config = dict(
    train_examples=26041,
    activation='prelu',
    kernel_size=3,
    eps=1e-06,
    lr_schedule='wsd_sqrt',
    weight_decay=0.06,
)
Rows from block 4, named by matrix and row number. Each number is 200 + 20 x the weight over the matrix's rms, rounded and kept within 0 to 999. All counts start at 0.
# conv: 3x3 conv (model.blocks.4.conv.weight, 112x112x3x3), inputs 98-111, a 3x3 kernel for each
conv.32,209,178,208,160,170,210,202,185,225,223,204,190,208,219,206,212,205,188,214,191,200,248,200,215,257,214,224,216,194,164,204,173,190,193,160,173,196,185,196,193,200,214,181,191,185,183,198,214,205,218,229,221,226,218,196,202,196,201,201,190,214,208,185,180,146,155,186,194,188,177,211,160,189,223,185,187,214,243,194,206,243,160,175,183,177,208,209,176,186,178,186,183,186,186,208,186,181,236,188,217,208,246,192,185,219,241,193,204,237,224,205,208,207,235,222,208,223,171,171,220,179,193,219,182,198,216
conv.33,184,213,202,177,217,218,200,214,219,170,176,217,195,195,211,151,177,190,196,219,208,212,218,216,180,189,218,172,206,205,177,207,231,192,187,212,214,203,163,229,203,178,209,170,212,192,210,208,174,199,201,158,220,202,193,200,172,201,193,201,208,220,217,199,216,227,197,204,220,154,181,186,188,222,205,198,210,172,231,234,208,213,206,174,193,222,212,189,185,206,186,210,210,200,232,199,190,205,181,193,223,224,224,196,220,208,180,189,224,204,153,218,212,176,214,200,162,152,217,208,167,227,225,127,192,209
conv.34,202,169,177,210,210,202,200,203,184,152,176,184,179,183,208,161,182,195,225,184,179,179,171,200,193,206,204,119,154,176,189,181,209,191,215,175,166,205,176,169,216,195,159,150,182,227,254,234,212,230,180,214,230,211,204,209,203,221,225,192,201,193,192,188,237,209,199,213,205,208,194,186,156,193,215,199,196,212,174,188,218,203,182,196,197,200,222,167,204,206,180,200,221,187,206,217,219,223,202,166,199,219,166,172,201,213,232,239,197,177,172,216,205,205,217,220,192,198,203,196,193,196,193,176,174,183
conv.35,186,214,191,199,216,194,185,188,203,221,174,197,215,192,201,202,186,213,215,206,209,204,194,204,207,193,216,211,217,218,193,191,197,231,204,207,212,183,176,195,157,198,176,160,160,198,209,201,197,208,216,201,200,195,201,217,205,194,196,200,238,197,167,181,210,208,171,178,180,174,176,170,203,220,204,221,224,226,191,167,208,215,201,178,224,199,183,211,201,201,137,173,207,158,168,202,202,197,219,180,210,233,195,204,218,214,205,219,203,185,171,210,187,199,184,174,188,198,204,227,203,204,217,194,194,214
conv.36,202,226,192,174,191,191,128,177,221,183,189,189,170,200,196,127,208,220,181,209,185,194,204,182,203,210,170,208,203,205,201,198,196,185,206,219,253,181,194,216,195,206,186,182,213,198,210,193,217,222,201,210,213,200,221,192,191,228,161,182,199,179,216,195,186,182,193,184,202,194,202,222,158,200,206,173,221,200,180,218,211,192,193,197,195,206,201,174,196,204,189,222,214,214,213,216,232,214,196,167,195,208,214,194,206,177,186,213,198,199,189,188,199,200,195,211,179,194,184,169,215,208,195,212,203,189
conv.37,211,162,180,207,184,205,224,222,185,175,200,215,194,197,204,206,184,215,219,218,203,226,197,182,232,208,206,189,194,170,220,197,191,212,237,243,239,217,200,206,216,191,208,226,192,196,206,224,180,194,204,181,190,201,199,206,217,192,210,215,202,237,229,198,238,256,208,238,195,215,191,173,206,172,155,174,180,187,158,170,195,199,195,210,197,204,214,194,195,164,220,188,188,217,218,200,212,211,198,174,199,201,184,215,217,189,188,185,178,187,198,184,182,186,178,188,195,213,228,218,203,216,218,194,202,207
conv.38,175,218,211,197,206,183,201,246,175,218,222,229,212,201,211,212,223,226,217,245,207,215,228,190,190,160,171,172,165,210,190,191,223,174,190,181,228,219,208,189,206,198,193,211,181,212,198,185,194,171,192,178,184,196,172,185,158,193,199,207,206,221,226,197,218,241,189,202,234,200,205,198,241,189,179,204,176,190,165,143,200,208,216,186,210,172,192,210,197,216,196,207,183,196,211,189,206,198,187,231,226,180,222,177,169,186,195,160,215,220,194,200,186,210,200,220,205,184,187,170,192,196,172,177,171,148
conv.39,198,233,198,184,222,229,169,234,248,187,158,189,190,179,198,206,180,192,203,217,213,199,222,203,201,194,202,235,180,191,192,178,182,193,189,220,226,225,213,161,194,216,177,201,207,213,223,168,198,207,162,175,212,195,200,212,211,236,202,203,236,200,188,184,197,214,190,204,185,191,184,217,206,189,248,206,210,210,212,202,176,177,192,212,208,200,202,202,174,223,183,194,192,211,224,212,192,201,184,179,194,218,179,224,206,154,190,203,193,190,159,199,197,197,220,223,223,195,186,176,197,191,178,164,147,142
conv.40,141,180,203,192,200,206,250,224,201,167,160,186,212,188,190,179,202,207,192,169,188,203,207,216,189,198,229,201,201,198,199,178,172,137,144,197,183,190,198,174,153,198,199,148,186,234,212,224,214,194,217,201,191,207,202,187,199,215,232,203,251,207,192,160,172,208,199,193,217,203,190,213,204,200,182,189,229,211,147,203,243,213,221,248,176,192,207,182,190,225,235,249,204,213,226,201,209,216,213,175,194,221,222,205,213,201,193,191,213,216,190,207,213,195,186,228,224,193,162,181,203,186,186,179,159,169
conv.41,161,200,212,198,195,219,208,216,198,207,194,172,190,181,201,173,156,192,165,210,216,182,188,182,205,183,174,162,202,193,181,218,181,218,221,171,171,209,224,187,199,197,179,205,212,192,203,202,194,184,202,190,184,188,195,202,201,209,220,187,186,204,193,172,179,203,200,197,203,194,223,190,225,202,211,188,191,220,181,203,241,208,179,206,203,181,186,176,184,191,219,191,218,176,157,192,215,177,193,178,174,161,198,191,161,188,189,175,216,223,226,208,218,188,195,209,182,203,216,185,211,223,201,196,216,198
conv.42,201,213,193,162,174,206,154,160,201,213,190,190,231,194,158,241,195,178,181,203,194,184,223,202,214,223,190,208,192,201,210,175,203,220,186,204,198,203,208,205,207,200,194,207,210,193,178,154,209,192,194,242,221,211,194,178,185,175,194,180,175,200,165,179,152,177,185,208,182,190,215,207,163,186,216,203,207,206,208,186,186,204,174,191,209,199,184,221,203,191,193,207,213,192,203,227,179,233,248,198,222,176,193,205,177,183,162,185,217,197,202,177,207,219,218,174,190,155,175,137,189,189,141,191,189,144
conv.43,217,230,219,197,188,188,228,200,203,197,214,186,183,197,191,177,192,183,195,191,225,194,181,194,220,198,205,191,205,210,182,202,180,210,217,188,187,141,162,175,169,185,176,199,210,178,180,184,179,191,217,206,186,212,230,220,176,226,204,200,190,192,184,185,195,153,221,218,184,220,245,237,174,201,206,168,214,188,177,213,191,173,167,202,215,188,213,230,217,182,226,215,230,244,215,181,241,215,211,234,197,222,180,167,202,177,168,201,187,209,232,194,211,225,208,195,219,235,208,222,239,208,208,267,239,220
conv.44,193,221,193,182,194,192,202,193,204,162,229,230,191,222,217,188,193,178,216,208,211,168,198,204,162,203,198,198,181,196,198,198,209,203,186,200,227,193,193,202,186,177,204,188,194,218,225,230,204,206,209,260,272,206,182,195,219,198,229,227,219,169,182,156,171,181,178,167,180,193,221,226,163,178,211,186,186,214,227,193,205,189,191,205,199,217,201,184,182,199,188,212,201,199,207,200,230,235,222,218,199,206,204,201,209,222,208,208,173,191,198,186,181,195,198,211,202,197,183,198,194,188,181,183,177,179
conv.45,190,206,213,184,190,184,207,193,208,166,195,243,187,197,189,222,199,197,192,192,176,205,206,171,174,179,153,206,213,238,208,181,201,218,219,182,181,157,190,195,184,220,197,234,224,181,177,184,230,203,205,184,187,194,207,195,219,180,202,234,222,201,184,164,131,186,193,178,197,196,189,201,190,190,234,219,219,195,216,185,199,204,203,207,192,211,184,203,223,232,203,158,178,220,186,172,233,203,197,198,206,233,202,202,206,215,206,218,173,161,192,209,196,240,207,216,216,214,181,157,196,174,156,209,195,194
conv.46,172,207,225,186,214,215,181,207,184,223,228,182,206,205,208,227,206,189,194,217,199,188,205,212,240,216,195,194,211,185,180,185,199,174,191,187,181,200,188,203,231,195,225,270,225,205,195,215,196,184,203,226,218,233,181,198,194,175,188,211,210,227,200,199,193,164,177,167,171,200,186,203,207,208,231,217,204,204,165,179,196,230,207,192,213,213,194,221,218,197,162,155,198,201,207,213,214,195,175,194,199,193,182,192,190,188,194,186,235,210,196,212,207,212,188,176,195,175,161,171,186,180,203,177,179,203
conv.47,212,207,198,211,191,190,178,192,218,201,208,218,216,229,207,186,244,216,175,205,202,198,180,182,190,179,184,199,188,196,185,195,205,195,216,196,200,202,193,218,215,217,206,184,212,230,187,178,231,222,196,214,219,211,208,207,202,207,236,209,152,205,242,167,146,222,177,178,217,206,202,177,184,174,189,171,186,203,199,195,200,225,195,206,215,187,205,211,222,208,228,231,184,195,192,182,225,201,169,233,207,190,205,195,177,165,179,184,192,208,206,221,189,196,210,193,164,197,213,228,188,203,220,180,198,204
conv.48,223,208,202,204,173,190,144,154,165,193,222,210,198,172,188,216,197,182,159,184,231,172,176,194,219,198,190,187,176,184,206,208,170,200,188,169,191,202,192,207,208,193,189,210,206,186,223,237,179,213,243,171,193,214,199,223,199,212,186,183,217,187,173,217,193,156,221,226,208,173,202,204,215,200,193,215,194,205,207,187,218,232,242,222,222,236,217,219,229,203,221,193,208,203,195,215,168,174,195,237,213,171,200,221,184,199,182,157,204,215,211,208,206,188,250,216,247,168,193,222,178,190,214,198,207,220
conv.49,193,195,185,199,207,215,225,187,212,177,162,189,182,177,182,218,218,222,174,208,186,181,207,223,149,191,210,195,199,192,195,197,198,205,221,172,197,201,245,237,229,236,207,219,228,205,190,182,220,166,133,218,208,177,185,167,164,180,169,182,159,168,174,182,208,235,211,194,192,240,224,213,220,148,164,188,140,175,154,176,252,200,169,200,187,202,205,207,230,218,177,169,187,185,208,215,220,221,229,164,207,219,185,204,191,180,181,193,165,161,186,157,162,213,174,164,213,183,190,193,194,195,201,192,204,196
conv.50,151,198,197,158,203,215,227,226,197,207,217,210,223,212,205,196,196,209,187,198,218,181,184,228,202,179,217,177,204,189,170,178,165,187,194,196,188,210,207,196,197,193,227,183,169,197,172,170,198,177,173,217,181,180,157,158,208,187,212,225,210,205,212,189,216,263,227,206,183,220,201,180,228,195,194,203,173,188,246,227,208,223,224,211,192,211,182,202,219,189,164,204,223,191,217,206,210,243,224,227,200,236,200,204,230,218,211,172,211,169,186,188,176,186,179,225,248,205,220,221,202,210,208,205,205,194
conv.51,170,196,196,173,193,171,191,203,155,194,176,152,195,201,187,222,206,201,198,205,204,228,227,245,177,176,196,185,190,190,181,189,201,194,192,195,190,185,199,212,190,182,204,197,169,187,203,210,181,204,194,215,212,203,194,220,203,193,209,194,191,216,207,224,190,183,203,188,204,186,179,187,224,217,226,175,179,205,207,181,183,178,182,186,179,173,176,183,191,222,188,209,191,207,219,224,214,239,232,242,222,193,221,212,212,245,213,179,189,201,214,205,191,182,229,203,197,208,212,182,202,215,203,200,212,194
conv.52,202,208,212,215,202,183,202,188,218,193,207,191,215,225,231,230,207,207,197,169,187,211,207,211,224,220,215,184,224,230,181,186,220,190,196,217,202,174,203,227,203,207,205,162,197,216,166,192,205,174,177,169,137,180,189,228,202,205,233,227,197,194,200,217,220,182,208,195,213,183,156,218,161,178,170,178,202,210,207,190,202,197,199,203,201,195,207,205,212,218,233,224,181,195,215,180,209,199,195,235,225,215,197,232,217,192,238,197,181,180,186,195,213,192,206,200,193,165,185,181,179,203,212,161,173,177
conv.53,198,177,183,194,209,195,176,182,212,206,241,203,218,212,201,195,205,207,197,220,209,182,202,218,176,207,230,198,234,200,192,212,203,214,233,215,198,200,216,217,202,206,219,186,211,231,194,206,205,185,205,164,167,186,184,220,191,202,207,178,223,185,165,170,198,200,206,169,193,239,166,188,218,212,202,199,236,202,235,243,185,241,207,179,231,218,199,174,191,205,208,219,201,189,215,211,191,220,225,228,190,203,215,200,217,246,201,216,214,198,207,230,186,213,169,169,179,216,188,186,212,182,179,210,214,215
conv.54,177,233,222,213,220,197,235,213,188,198,165,195,190,164,209,191,180,224,235,209,204,214,177,190,218,166,193,214,227,199,201,204,199,205,198,212,207,188,190,189,225,204,185,200,168,207,229,170,216,200,178,221,180,215,194,258,228,189,225,207,202,230,216,178,199,201,186,207,204,202,218,181,229,188,206,181,229,211,139,196,208,232,183,227,211,198,201,201,160,205,199,196,209,197,191,187,221,189,170,184,210,202,206,204,211,194,228,197,190,253,173,190,237,187,180,228,177,192,157,204,191,186,223,165,148,201
conv.55,213,193,205,194,178,183,169,196,191,155,192,196,196,199,203,197,208,193,218,181,194,218,200,184,201,209,183,139,228,203,152,185,177,203,203,196,179,168,179,162,188,198,153,224,221,190,189,173,238,209,213,232,226,208,226,198,183,208,209,174,189,213,206,154,216,159,169,194,181,202,208,225,203,166,214,223,197,221,245,212,224,201,214,200,187,205,196,188,203,193,193,212,195,207,204,187,200,221,206,166,177,188,183,178,204,170,190,188,237,215,193,215,189,211,218,222,195,197,192,210,209,196,214,223,206,217
conv.56,206,213,186,207,199,187,215,198,183,207,215,240,197,207,198,191,190,161,207,219,203,224,237,212,236,258,250,196,228,203,200,209,194,195,200,200,187,222,233,197,219,199,165,159,208,174,161,206,209,206,222,201,187,193,187,179,209,229,199,208,188,223,182,207,205,224,198,173,204,163,182,212,211,212,221,201,213,210,205,197,207,201,208,178,192,192,215,197,192,224,192,191,194,230,204,208,232,224,193,239,186,196,218,190,166,224,203,205,190,221,196,188,193,204,186,170,189,223,207,217,218,203,222,257,245,241
conv.57,173,163,196,194,180,227,212,193,234,200,226,186,211,210,173,243,196,202,205,188,187,184,194,205,191,182,180,213,225,183,198,170,166,207,215,200,212,194,154,200,206,205,204,224,182,186,172,161,222,198,201,186,156,185,203,184,204,225,205,212,184,175,183,214,216,217,189,195,182,184,179,199,224,208,207,167,208,219,176,159,210,208,181,179,234,224,196,215,199,183,217,212,181,250,208,233,219,193,211,222,239,221,231,231,210,202,212,224,195,204,218,184,204,237,190,178,216,175,164,190,176,174,178,221,218,229
conv.58,189,184,206,207,203,189,203,218,195,192,186,230,170,168,202,211,200,214,202,176,185,192,197,195,208,186,195,174,198,213,213,210,229,238,229,201,203,218,237,204,235,206,225,235,226,203,239,220,193,215,194,207,182,157,201,175,171,179,210,205,154,146,211,186,182,225,146,169,190,159,181,178,204,171,201,192,185,205,158,148,154,174,220,208,213,224,209,210,231,181,186,205,204,211,193,205,219,146,191,173,194,200,198,210,206,223,210,196,170,197,208,189,208,205,202,206,189,174,192,239,196,213,225,163,169,199
conv.59,180,194,207,217,173,198,194,168,197,209,204,211,199,189,186,242,217,202,208,200,184,225,228,195,230,223,172,206,206,199,176,181,194,189,197,194,190,197,194,213,208,201,205,227,221,179,193,212,189,199,207,194,216,235,166,187,202,170,162,203,169,219,216,208,233,213,182,191,209,142,150,191,206,223,209,187,217,211,164,170,207,214,178,208,215,183,181,210,200,180,193,160,179,192,180,237,190,205,253,235,213,189,175,198,206,169,183,202,199,193,179,191,204,191,212,161,198,160,174,172,173,195,185,216,208,195
conv.60,199,167,193,189,154,198,193,190,195,235,241,183,220,207,188,199,207,182,213,209,205,201,214,206,187,208,224,248,207,187,183,178,215,178,181,193,173,206,215,206,238,213,225,237,208,201,200,232,197,201,224,199,208,216,182,230,236,183,220,235,155,183,206,186,201,211,201,214,204,218,221,194,164,186,178,188,182,206,198,172,198,237,201,170,205,203,189,207,216,206,215,176,225,187,184,216,197,202,224,208,199,184,178,178,192,171,158,177,230,213,198,217,202,201,215,185,184,207,214,206,202,215,211,209,220,213
conv.61,209,190,168,216,188,173,182,205,179,168,193,199,178,195,218,215,207,219,186,233,241,204,214,219,201,243,219,189,196,195,195,210,221,214,175,216,178,175,175,181,155,186,190,185,184,192,216,189,191,221,197,184,200,214,140,174,185,161,197,202,198,227,211,190,190,198,187,189,185,199,176,206,162,198,237,170,211,204,212,235,213,186,180,149,227,188,181,220,169,183,180,190,206,198,204,222,217,214,223,209,238,246,209,227,218,230,223,208,191,158,187,189,175,214,172,185,187,210,189,215,215,192,215,231,223,246
conv.62,153,213,232,177,209,224,175,199,231,241,216,220,225,201,194,211,201,185,200,192,221,180,211,208,218,243,219,186,192,203,189,191,214,220,197,222,196,178,188,217,186,166,185,200,180,174,162,195,181,184,200,171,200,184,164,227,211,223,212,202,178,190,173,197,180,186,199,173,202,193,154,175,200,191,202,204,198,218,227,188,204,192,178,199,213,195,180,175,169,174,247,192,175,235,192,201,221,183,216,229,223,200,212,211,203,198,212,226,209,212,211,203,208,215,205,179,168,181,158,181,200,185,183,226,213,214
conv.63,206,207,222,190,186,208,178,183,195,169,192,241,197,199,210,202,209,207,211,198,192,228,210,210,243,219,205,173,185,206,200,193,169,220,215,192,207,196,190,205,209,196,175,231,224,181,190,175,189,201,190,217,203,184,224,240,204,218,191,198,183,169,192,186,228,229,197,183,204,179,217,189,165,192,212,176,203,203,180,208,176,223,201,193,216,222,192,222,244,198,227,227,193,210,203,202,218,213,184,150,222,198,169,189,210,228,211,214,204,211,186,191,197,192,210,147,196,211,197,209,219,211,212,225,226,214
conv.64,211,193,220,189,166,185,192,164,197,247,209,196,209,198,174,204,211,198,179,172,213,162,184,207,196,203,203,229,221,182,187,196,167,186,186,176,194,193,226,212,162,187,215,165,234,158,193,185,220,198,175,203,213,203,196,181,174,229,194,170,212,230,206,198,185,148,196,184,150,201,205,159,167,211,186,182,210,216,185,172,199,190,209,205,182,192,217,151,206,270,221,194,187,199,171,181,208,179,213,195,234,208,190,206,208,174,218,191,198,222,198,195,238,198,189,206,206,166,167,186,157,165,186,182,192,182
conv.65,222,200,191,199,197,199,169,208,203,198,168,190,221,189,180,206,185,220,192,193,170,193,208,201,209,191,201,212,187,192,204,190,189,227,247,205,208,190,167,185,200,190,175,162,153,234,172,214,250,218,220,211,183,188,211,172,210,220,222,195,200,240,199,199,205,211,198,185,203,233,183,198,193,180,196,161,186,179,174,206,192,160,205,214,180,199,212,173,169,168,216,200,167,242,220,209,224,205,190,203,208,176,205,214,183,212,211,188,200,215,173,219,204,208,211,198,196,160,172,216,172,191,215,165,181,214
conv.66,220,235,192,208,190,178,217,189,221,226,172,178,228,202,196,223,213,205,186,195,182,176,231,205,197,212,219,246,196,215,220,200,200,207,196,198,242,237,199,229,232,208,261,199,196,185,187,202,186,197,208,201,217,233,251,218,168,211,222,198,147,190,199,201,193,219,217,187,208,190,204,220,191,183,208,208,195,203,160,191,208,177,181,201,219,168,181,227,167,191,231,174,203,196,151,201,192,168,219,197,174,171,178,180,205,193,192,213,205,210,196,195,236,198,195,206,219,186,179,199,209,221,224,207,234,241
conv.67,156,181,213,155,208,213,179,189,209,227,190,163,224,200,198,204,172,202,183,223,231,188,211,231,195,181,193,219,217,232,159,192,203,177,197,211,181,171,183,175,166,174,221,169,194,200,191,176,211,212,187,193,204,151,195,233,194,187,208,211,218,200,218,176,187,200,213,186,197,220,202,198,233,203,165,190,174,193,183,190,226,211,177,176,214,194,198,222,217,193,178,180,200,182,202,216,183,218,218,230,218,210,201,184,178,210,147,154,224,151,166,230,195,195,211,213,199,214,210,203,217,211,202,224,220,207
conv.68,200,194,186,178,177,213,211,173,217,188,187,210,202,199,181,210,212,198,189,186,190,229,192,210,235,218,196,208,199,176,179,201,175,179,182,199,179,189,207,199,199,207,208,204,172,208,176,192,218,173,169,241,226,209,209,195,191,231,225,219,245,203,215,168,183,199,192,213,240,190,204,183,170,173,208,181,203,188,221,262,209,177,191,201,200,201,197,226,236,199,208,216,187,191,203,202,218,219,209,221,216,183,202,192,175,240,217,190,241,202,224,206,197,191,203,198,188,200,187,199,184,185,192,214,217,205
conv.69,203,182,201,233,217,193,251,224,237,201,205,194,194,220,194,221,210,185,183,176,216,168,182,215,192,200,222,201,192,195,179,191,194,189,203,182,186,221,225,192,194,191,149,194,205,208,178,214,199,176,202,202,188,196,181,218,205,191,191,187,204,196,209,218,230,212,212,187,180,199,183,202,209,211,182,206,193,201,193,200,216,221,207,191,204,202,176,180,208,210,182,197,188,179,186,183,178,209,216,174,191,192,218,215,198,269,250,229,214,172,193,206,199,199,184,192,215,200,209,221,198,204,224,198,213,219
conv.70,203,216,190,211,216,188,227,222,179,222,242,229,215,226,229,206,205,210,173,199,208,242,239,245,220,227,253,200,216,216,221,200,231,222,209,226,190,171,203,184,166,192,157,160,176,210,176,155,207,213,190,216,205,184,192,221,203,229,237,216,201,229,215,211,221,178,216,216,209,198,236,229,201,189,150,215,199,175,225,206,207,182,211,194,189,167,196,193,141,168,217,219,184,195,207,200,227,203,229,205,221,229,194,202,215,224,218,227,153,159,141,183,177,185,205,200,226,179,182,168,167,170,158,193,176,173
conv.71,179,189,215,212,217,191,251,262,213,166,192,203,160,198,220,174,221,220,232,191,184,220,209,199,211,192,192,190,209,237,183,223,209,177,186,206,197,177,197,200,201,189,229,203,224,195,209,174,192,216,201,191,229,216,190,159,175,183,198,217,186,209,225,205,206,182,210,229,205,212,197,209,191,251,231,168,201,198,167,188,239,203,183,186,230,204,201,184,168,216,221,223,206,204,200,199,202,183,194,145,177,208,199,195,187,188,207,199,188,198,200,182,219,200,186,200,217,199,170,163,200,187,180,172,157,169
conv.72,218,245,217,214,212,225,178,162,235,209,185,189,215,197,216,186,190,225,205,186,190,198,195,207,225,252,234,212,211,184,228,202,197,207,225,213,202,189,197,188,192,205,183,161,160,188,219,199,171,197,191,162,177,189,201,203,170,189,187,178,194,216,229,208,170,206,204,171,199,212,189,160,164,175,183,198,206,210,214,242,200,214,214,215,236,218,190,221,194,179,205,214,197,205,212,215,179,189,225,187,185,179,203,205,211,202,205,219,191,203,199,195,198,212,211,213,196,191,165,185,183,180,207,175,187,213
conv.73,215,219,175,205,195,221,190,207,256,185,226,182,193,218,218,209,191,200,202,173,184,140,172,178,215,218,184,212,209,193,195,188,185,220,217,208,213,197,201,204,195,185,210,235,220,207,181,201,183,198,212,187,208,216,198,233,199,197,249,203,184,217,212,228,221,226,229,203,219,212,213,199,199,188,209,194,190,201,192,216,214,185,175,225,232,199,211,245,221,197,254,224,192,232,204,187,222,175,190,176,196,207,164,183,179,188,183,182,178,170,216,197,191,215,206,210,225,204,181,166,197,186,167,203,187,186
conv.74,168,177,193,197,182,203,185,185,194,198,210,204,200,220,227,163,172,210,198,207,220,175,188,226,131,134,152,216,241,177,188,213,201,224,195,178,207,205,204,176,188,204,198,203,179,136,155,192,174,171,199,201,170,189,176,199,190,219,234,213,201,154,160,180,197,192,185,187,201,185,187,219,200,165,195,190,207,199,169,191,222,211,186,213,217,198,194,217,182,155,178,168,185,221,214,245,177,214,218,159,189,202,189,190,209,160,178,216,242,198,216,250,220,216,239,220,213,188,164,138,208,193,172,189,189,148
conv.75,212,194,217,222,186,204,240,219,234,217,240,224,207,225,207,191,245,228,222,190,203,191,188,202,146,181,218,176,211,185,174,192,203,196,186,168,185,187,183,159,191,162,193,238,222,177,190,231,203,221,238,168,205,250,191,179,191,191,214,209,177,192,208,233,250,237,241,242,218,219,206,183,206,202,197,222,194,197,227,211,205,207,176,176,208,190,199,229,208,216,161,154,189,189,187,204,184,186,193,183,217,241,222,217,221,220,191,225,222,213,205,224,187,189,246,178,175,210,200,197,188,191,188,209,200,184
conv.76,215,205,234,210,189,208,209,177,194,221,205,216,187,193,208,183,182,209,201,200,201,198,183,205,175,183,186,290,245,204,224,209,193,195,208,192,226,201,201,182,197,194,180,159,178,142,184,173,142,162,168,178,234,195,148,167,203,182,155,182,210,181,196,224,220,205,200,217,203,207,229,234,186,203,212,202,209,189,196,207,189,214,203,184,194,201,197,189,195,204,207,190,246,203,200,169,191,187,178,201,227,222,211,198,199,204,232,190,181,213,198,215,224,210,189,215,216,206,166,170,187,172,165,163,164,138
conv.77,218,212,203,199,210,183,227,236,175,161,180,186,178,154,166,246,208,169,199,201,203,208,189,187,200,209,203,207,171,194,204,179,196,197,182,194,216,170,174,194,207,193,171,232,219,214,230,214,198,196,193,203,190,189,211,192,215,213,207,190,215,213,188,180,204,184,190,210,176,176,211,208,180,177,184,192,180,199,236,205,175,167,182,190,195,193,207,223,202,212,177,179,194,197,189,211,182,190,240,187,189,187,184,194,214,224,216,188,211,182,180,221,207,204,184,209,219,205,204,232,208,203,226,203,202,222
conv.78,191,191,208,220,214,213,209,224,222,224,230,215,191,210,198,172,196,183,239,207,182,203,200,201,183,172,203,223,229,207,215,223,238,197,226,218,210,213,176,200,197,189,192,180,194,191,164,166,191,190,174,218,200,166,205,209,199,188,186,191,192,168,196,192,181,166,198,203,214,199,217,215,205,188,198,216,244,192,197,196,185,261,207,229,219,227,214,193,181,215,170,189,178,206,180,173,232,197,168,223,193,222,193,201,230,168,172,190,213,194,218,228,202,202,217,212,206,216,200,201,205,179,175,219,193,183
conv.79,185,216,209,179,187,186,184,183,168,182,187,201,210,199,172,193,203,177,179,203,228,146,192,202,180,229,238,229,198,174,233,208,213,226,192,186,232,200,180,200,168,182,194,192,210,215,172,211,219,191,230,206,202,211,175,208,210,202,222,210,184,190,202,209,198,192,191,208,199,228,194,181,212,227,209,204,213,217,181,209,221,228,179,199,235,179,183,204,206,174,194,178,190,214,195,215,174,176,219,191,214,254,229,209,233,217,207,219,214,183,203,242,193,187,213,218,206,197,209,257,198,199,247,236,236,260
conv.80,168,200,193,185,182,186,215,204,224,192,218,167,179,220,195,156,203,183,182,186,182,157,182,208,190,225,222,222,215,200,203,198,209,199,199,189,186,212,216,206,178,208,191,179,206,216,234,227,177,208,201,188,201,164,150,173,244,210,190,213,206,200,203,173,171,179,203,211,197,195,240,174,194,162,184,203,205,172,171,239,227,223,248,191,177,200,194,187,171,201,233,213,206,223,209,220,250,199,188,156,168,188,208,184,184,235,194,182,228,206,161,241,225,176,218,203,168,183,187,170,188,195,198,158,184,186
conv.81,180,155,202,215,185,221,230,200,198,197,197,223,180,172,195,207,184,207,210,199,188,203,185,165,189,170,156,192,165,188,188,207,187,229,199,160,212,212,184,209,209,193,172,203,222,194,246,208,191,177,184,188,164,194,226,215,181,218,221,177,173,195,191,238,202,172,230,227,208,207,196,216,201,213,198,207,189,184,161,137,189,170,196,192,185,177,224,189,205,220,227,178,221,234,203,222,214,203,163,195,207,194,191,188,202,210,223,216,188,214,220,188,223,221,155,222,248,198,205,195,214,224,205,170,182,171
conv.82,222,189,188,198,191,192,185,209,224,218,183,175,179,183,188,180,166,191,194,215,230,192,199,216,189,197,172,212,195,195,202,208,197,235,217,199,180,178,170,222,192,214,183,207,256,225,250,259,206,225,210,208,205,181,226,224,209,213,190,186,206,160,154,191,179,169,189,207,176,179,234,211,198,195,219,205,199,218,178,166,200,184,216,163,172,188,176,188,222,207,214,192,187,215,203,189,226,215,186,206,180,162,209,216,186,211,204,173,203,181,209,189,201,225,182,229,213,182,177,197,184,172,196,170,141,165
conv.83,202,227,186,194,206,202,231,218,232,198,218,193,225,246,209,215,207,192,196,223,218,208,210,184,252,203,175,222,213,186,184,196,174,195,192,189,215,174,194,213,207,191,196,176,176,226,169,181,219,208,214,217,214,195,211,221,218,189,232,228,190,213,196,198,189,193,213,214,236,214,206,219,157,193,199,160,176,186,185,161,153,220,161,241,215,185,173,191,208,176,261,193,176,224,194,180,213,197,161,203,196,186,225,214,208,183,200,230,178,184,240,194,195,196,198,195,175,179,183,173,195,214,185,168,195,173
conv.84,232,209,201,221,207,213,163,202,208,201,198,202,176,187,208,168,164,181,233,226,202,195,183,186,185,195,175,194,210,190,207,239,208,212,205,207,177,217,197,196,187,189,174,161,171,217,199,229,216,185,162,176,201,182,168,216,196,212,225,187,242,196,206,201,198,202,197,170,214,198,190,182,231,222,219,195,227,202,179,212,198,190,196,229,202,199,203,174,171,199,221,231,186,203,219,183,231,224,195,190,189,206,206,217,227,178,186,203,206,218,200,181,240,193,207,222,184,223,215,219,218,208,219,212,199,208
conv.85,185,211,226,192,190,209,196,166,205,243,211,204,223,174,166,193,200,188,238,197,204,203,216,184,197,177,211,223,198,196,166,180,185,179,182,205,195,206,193,196,226,215,181,220,194,170,206,194,170,160,186,204,180,202,230,199,174,232,172,157,233,171,175,212,181,201,196,181,197,209,191,204,181,190,232,225,215,209,184,205,175,224,213,213,186,208,209,179,220,219,173,178,201,181,175,186,221,190,212,197,218,196,190,214,204,207,224,199,230,224,182,221,209,182,239,220,182,186,177,199,176,165,183,180,170,192
conv.86,231,202,220,217,219,211,202,221,210,159,182,199,191,168,198,233,158,169,183,183,177,196,173,185,229,193,186,212,175,148,187,169,172,217,191,195,189,180,181,185,168,184,209,153,177,220,216,212,192,200,197,192,172,208,214,213,230,218,184,166,214,226,175,219,216,190,221,207,194,205,212,200,209,235,236,172,208,196,219,203,175,183,171,201,192,195,223,162,156,217,189,225,230,207,196,214,213,202,242,225,167,184,224,133,191,236,170,178,200,215,164,217,207,218,196,181,213,197,202,223,203,203,212,208,200,201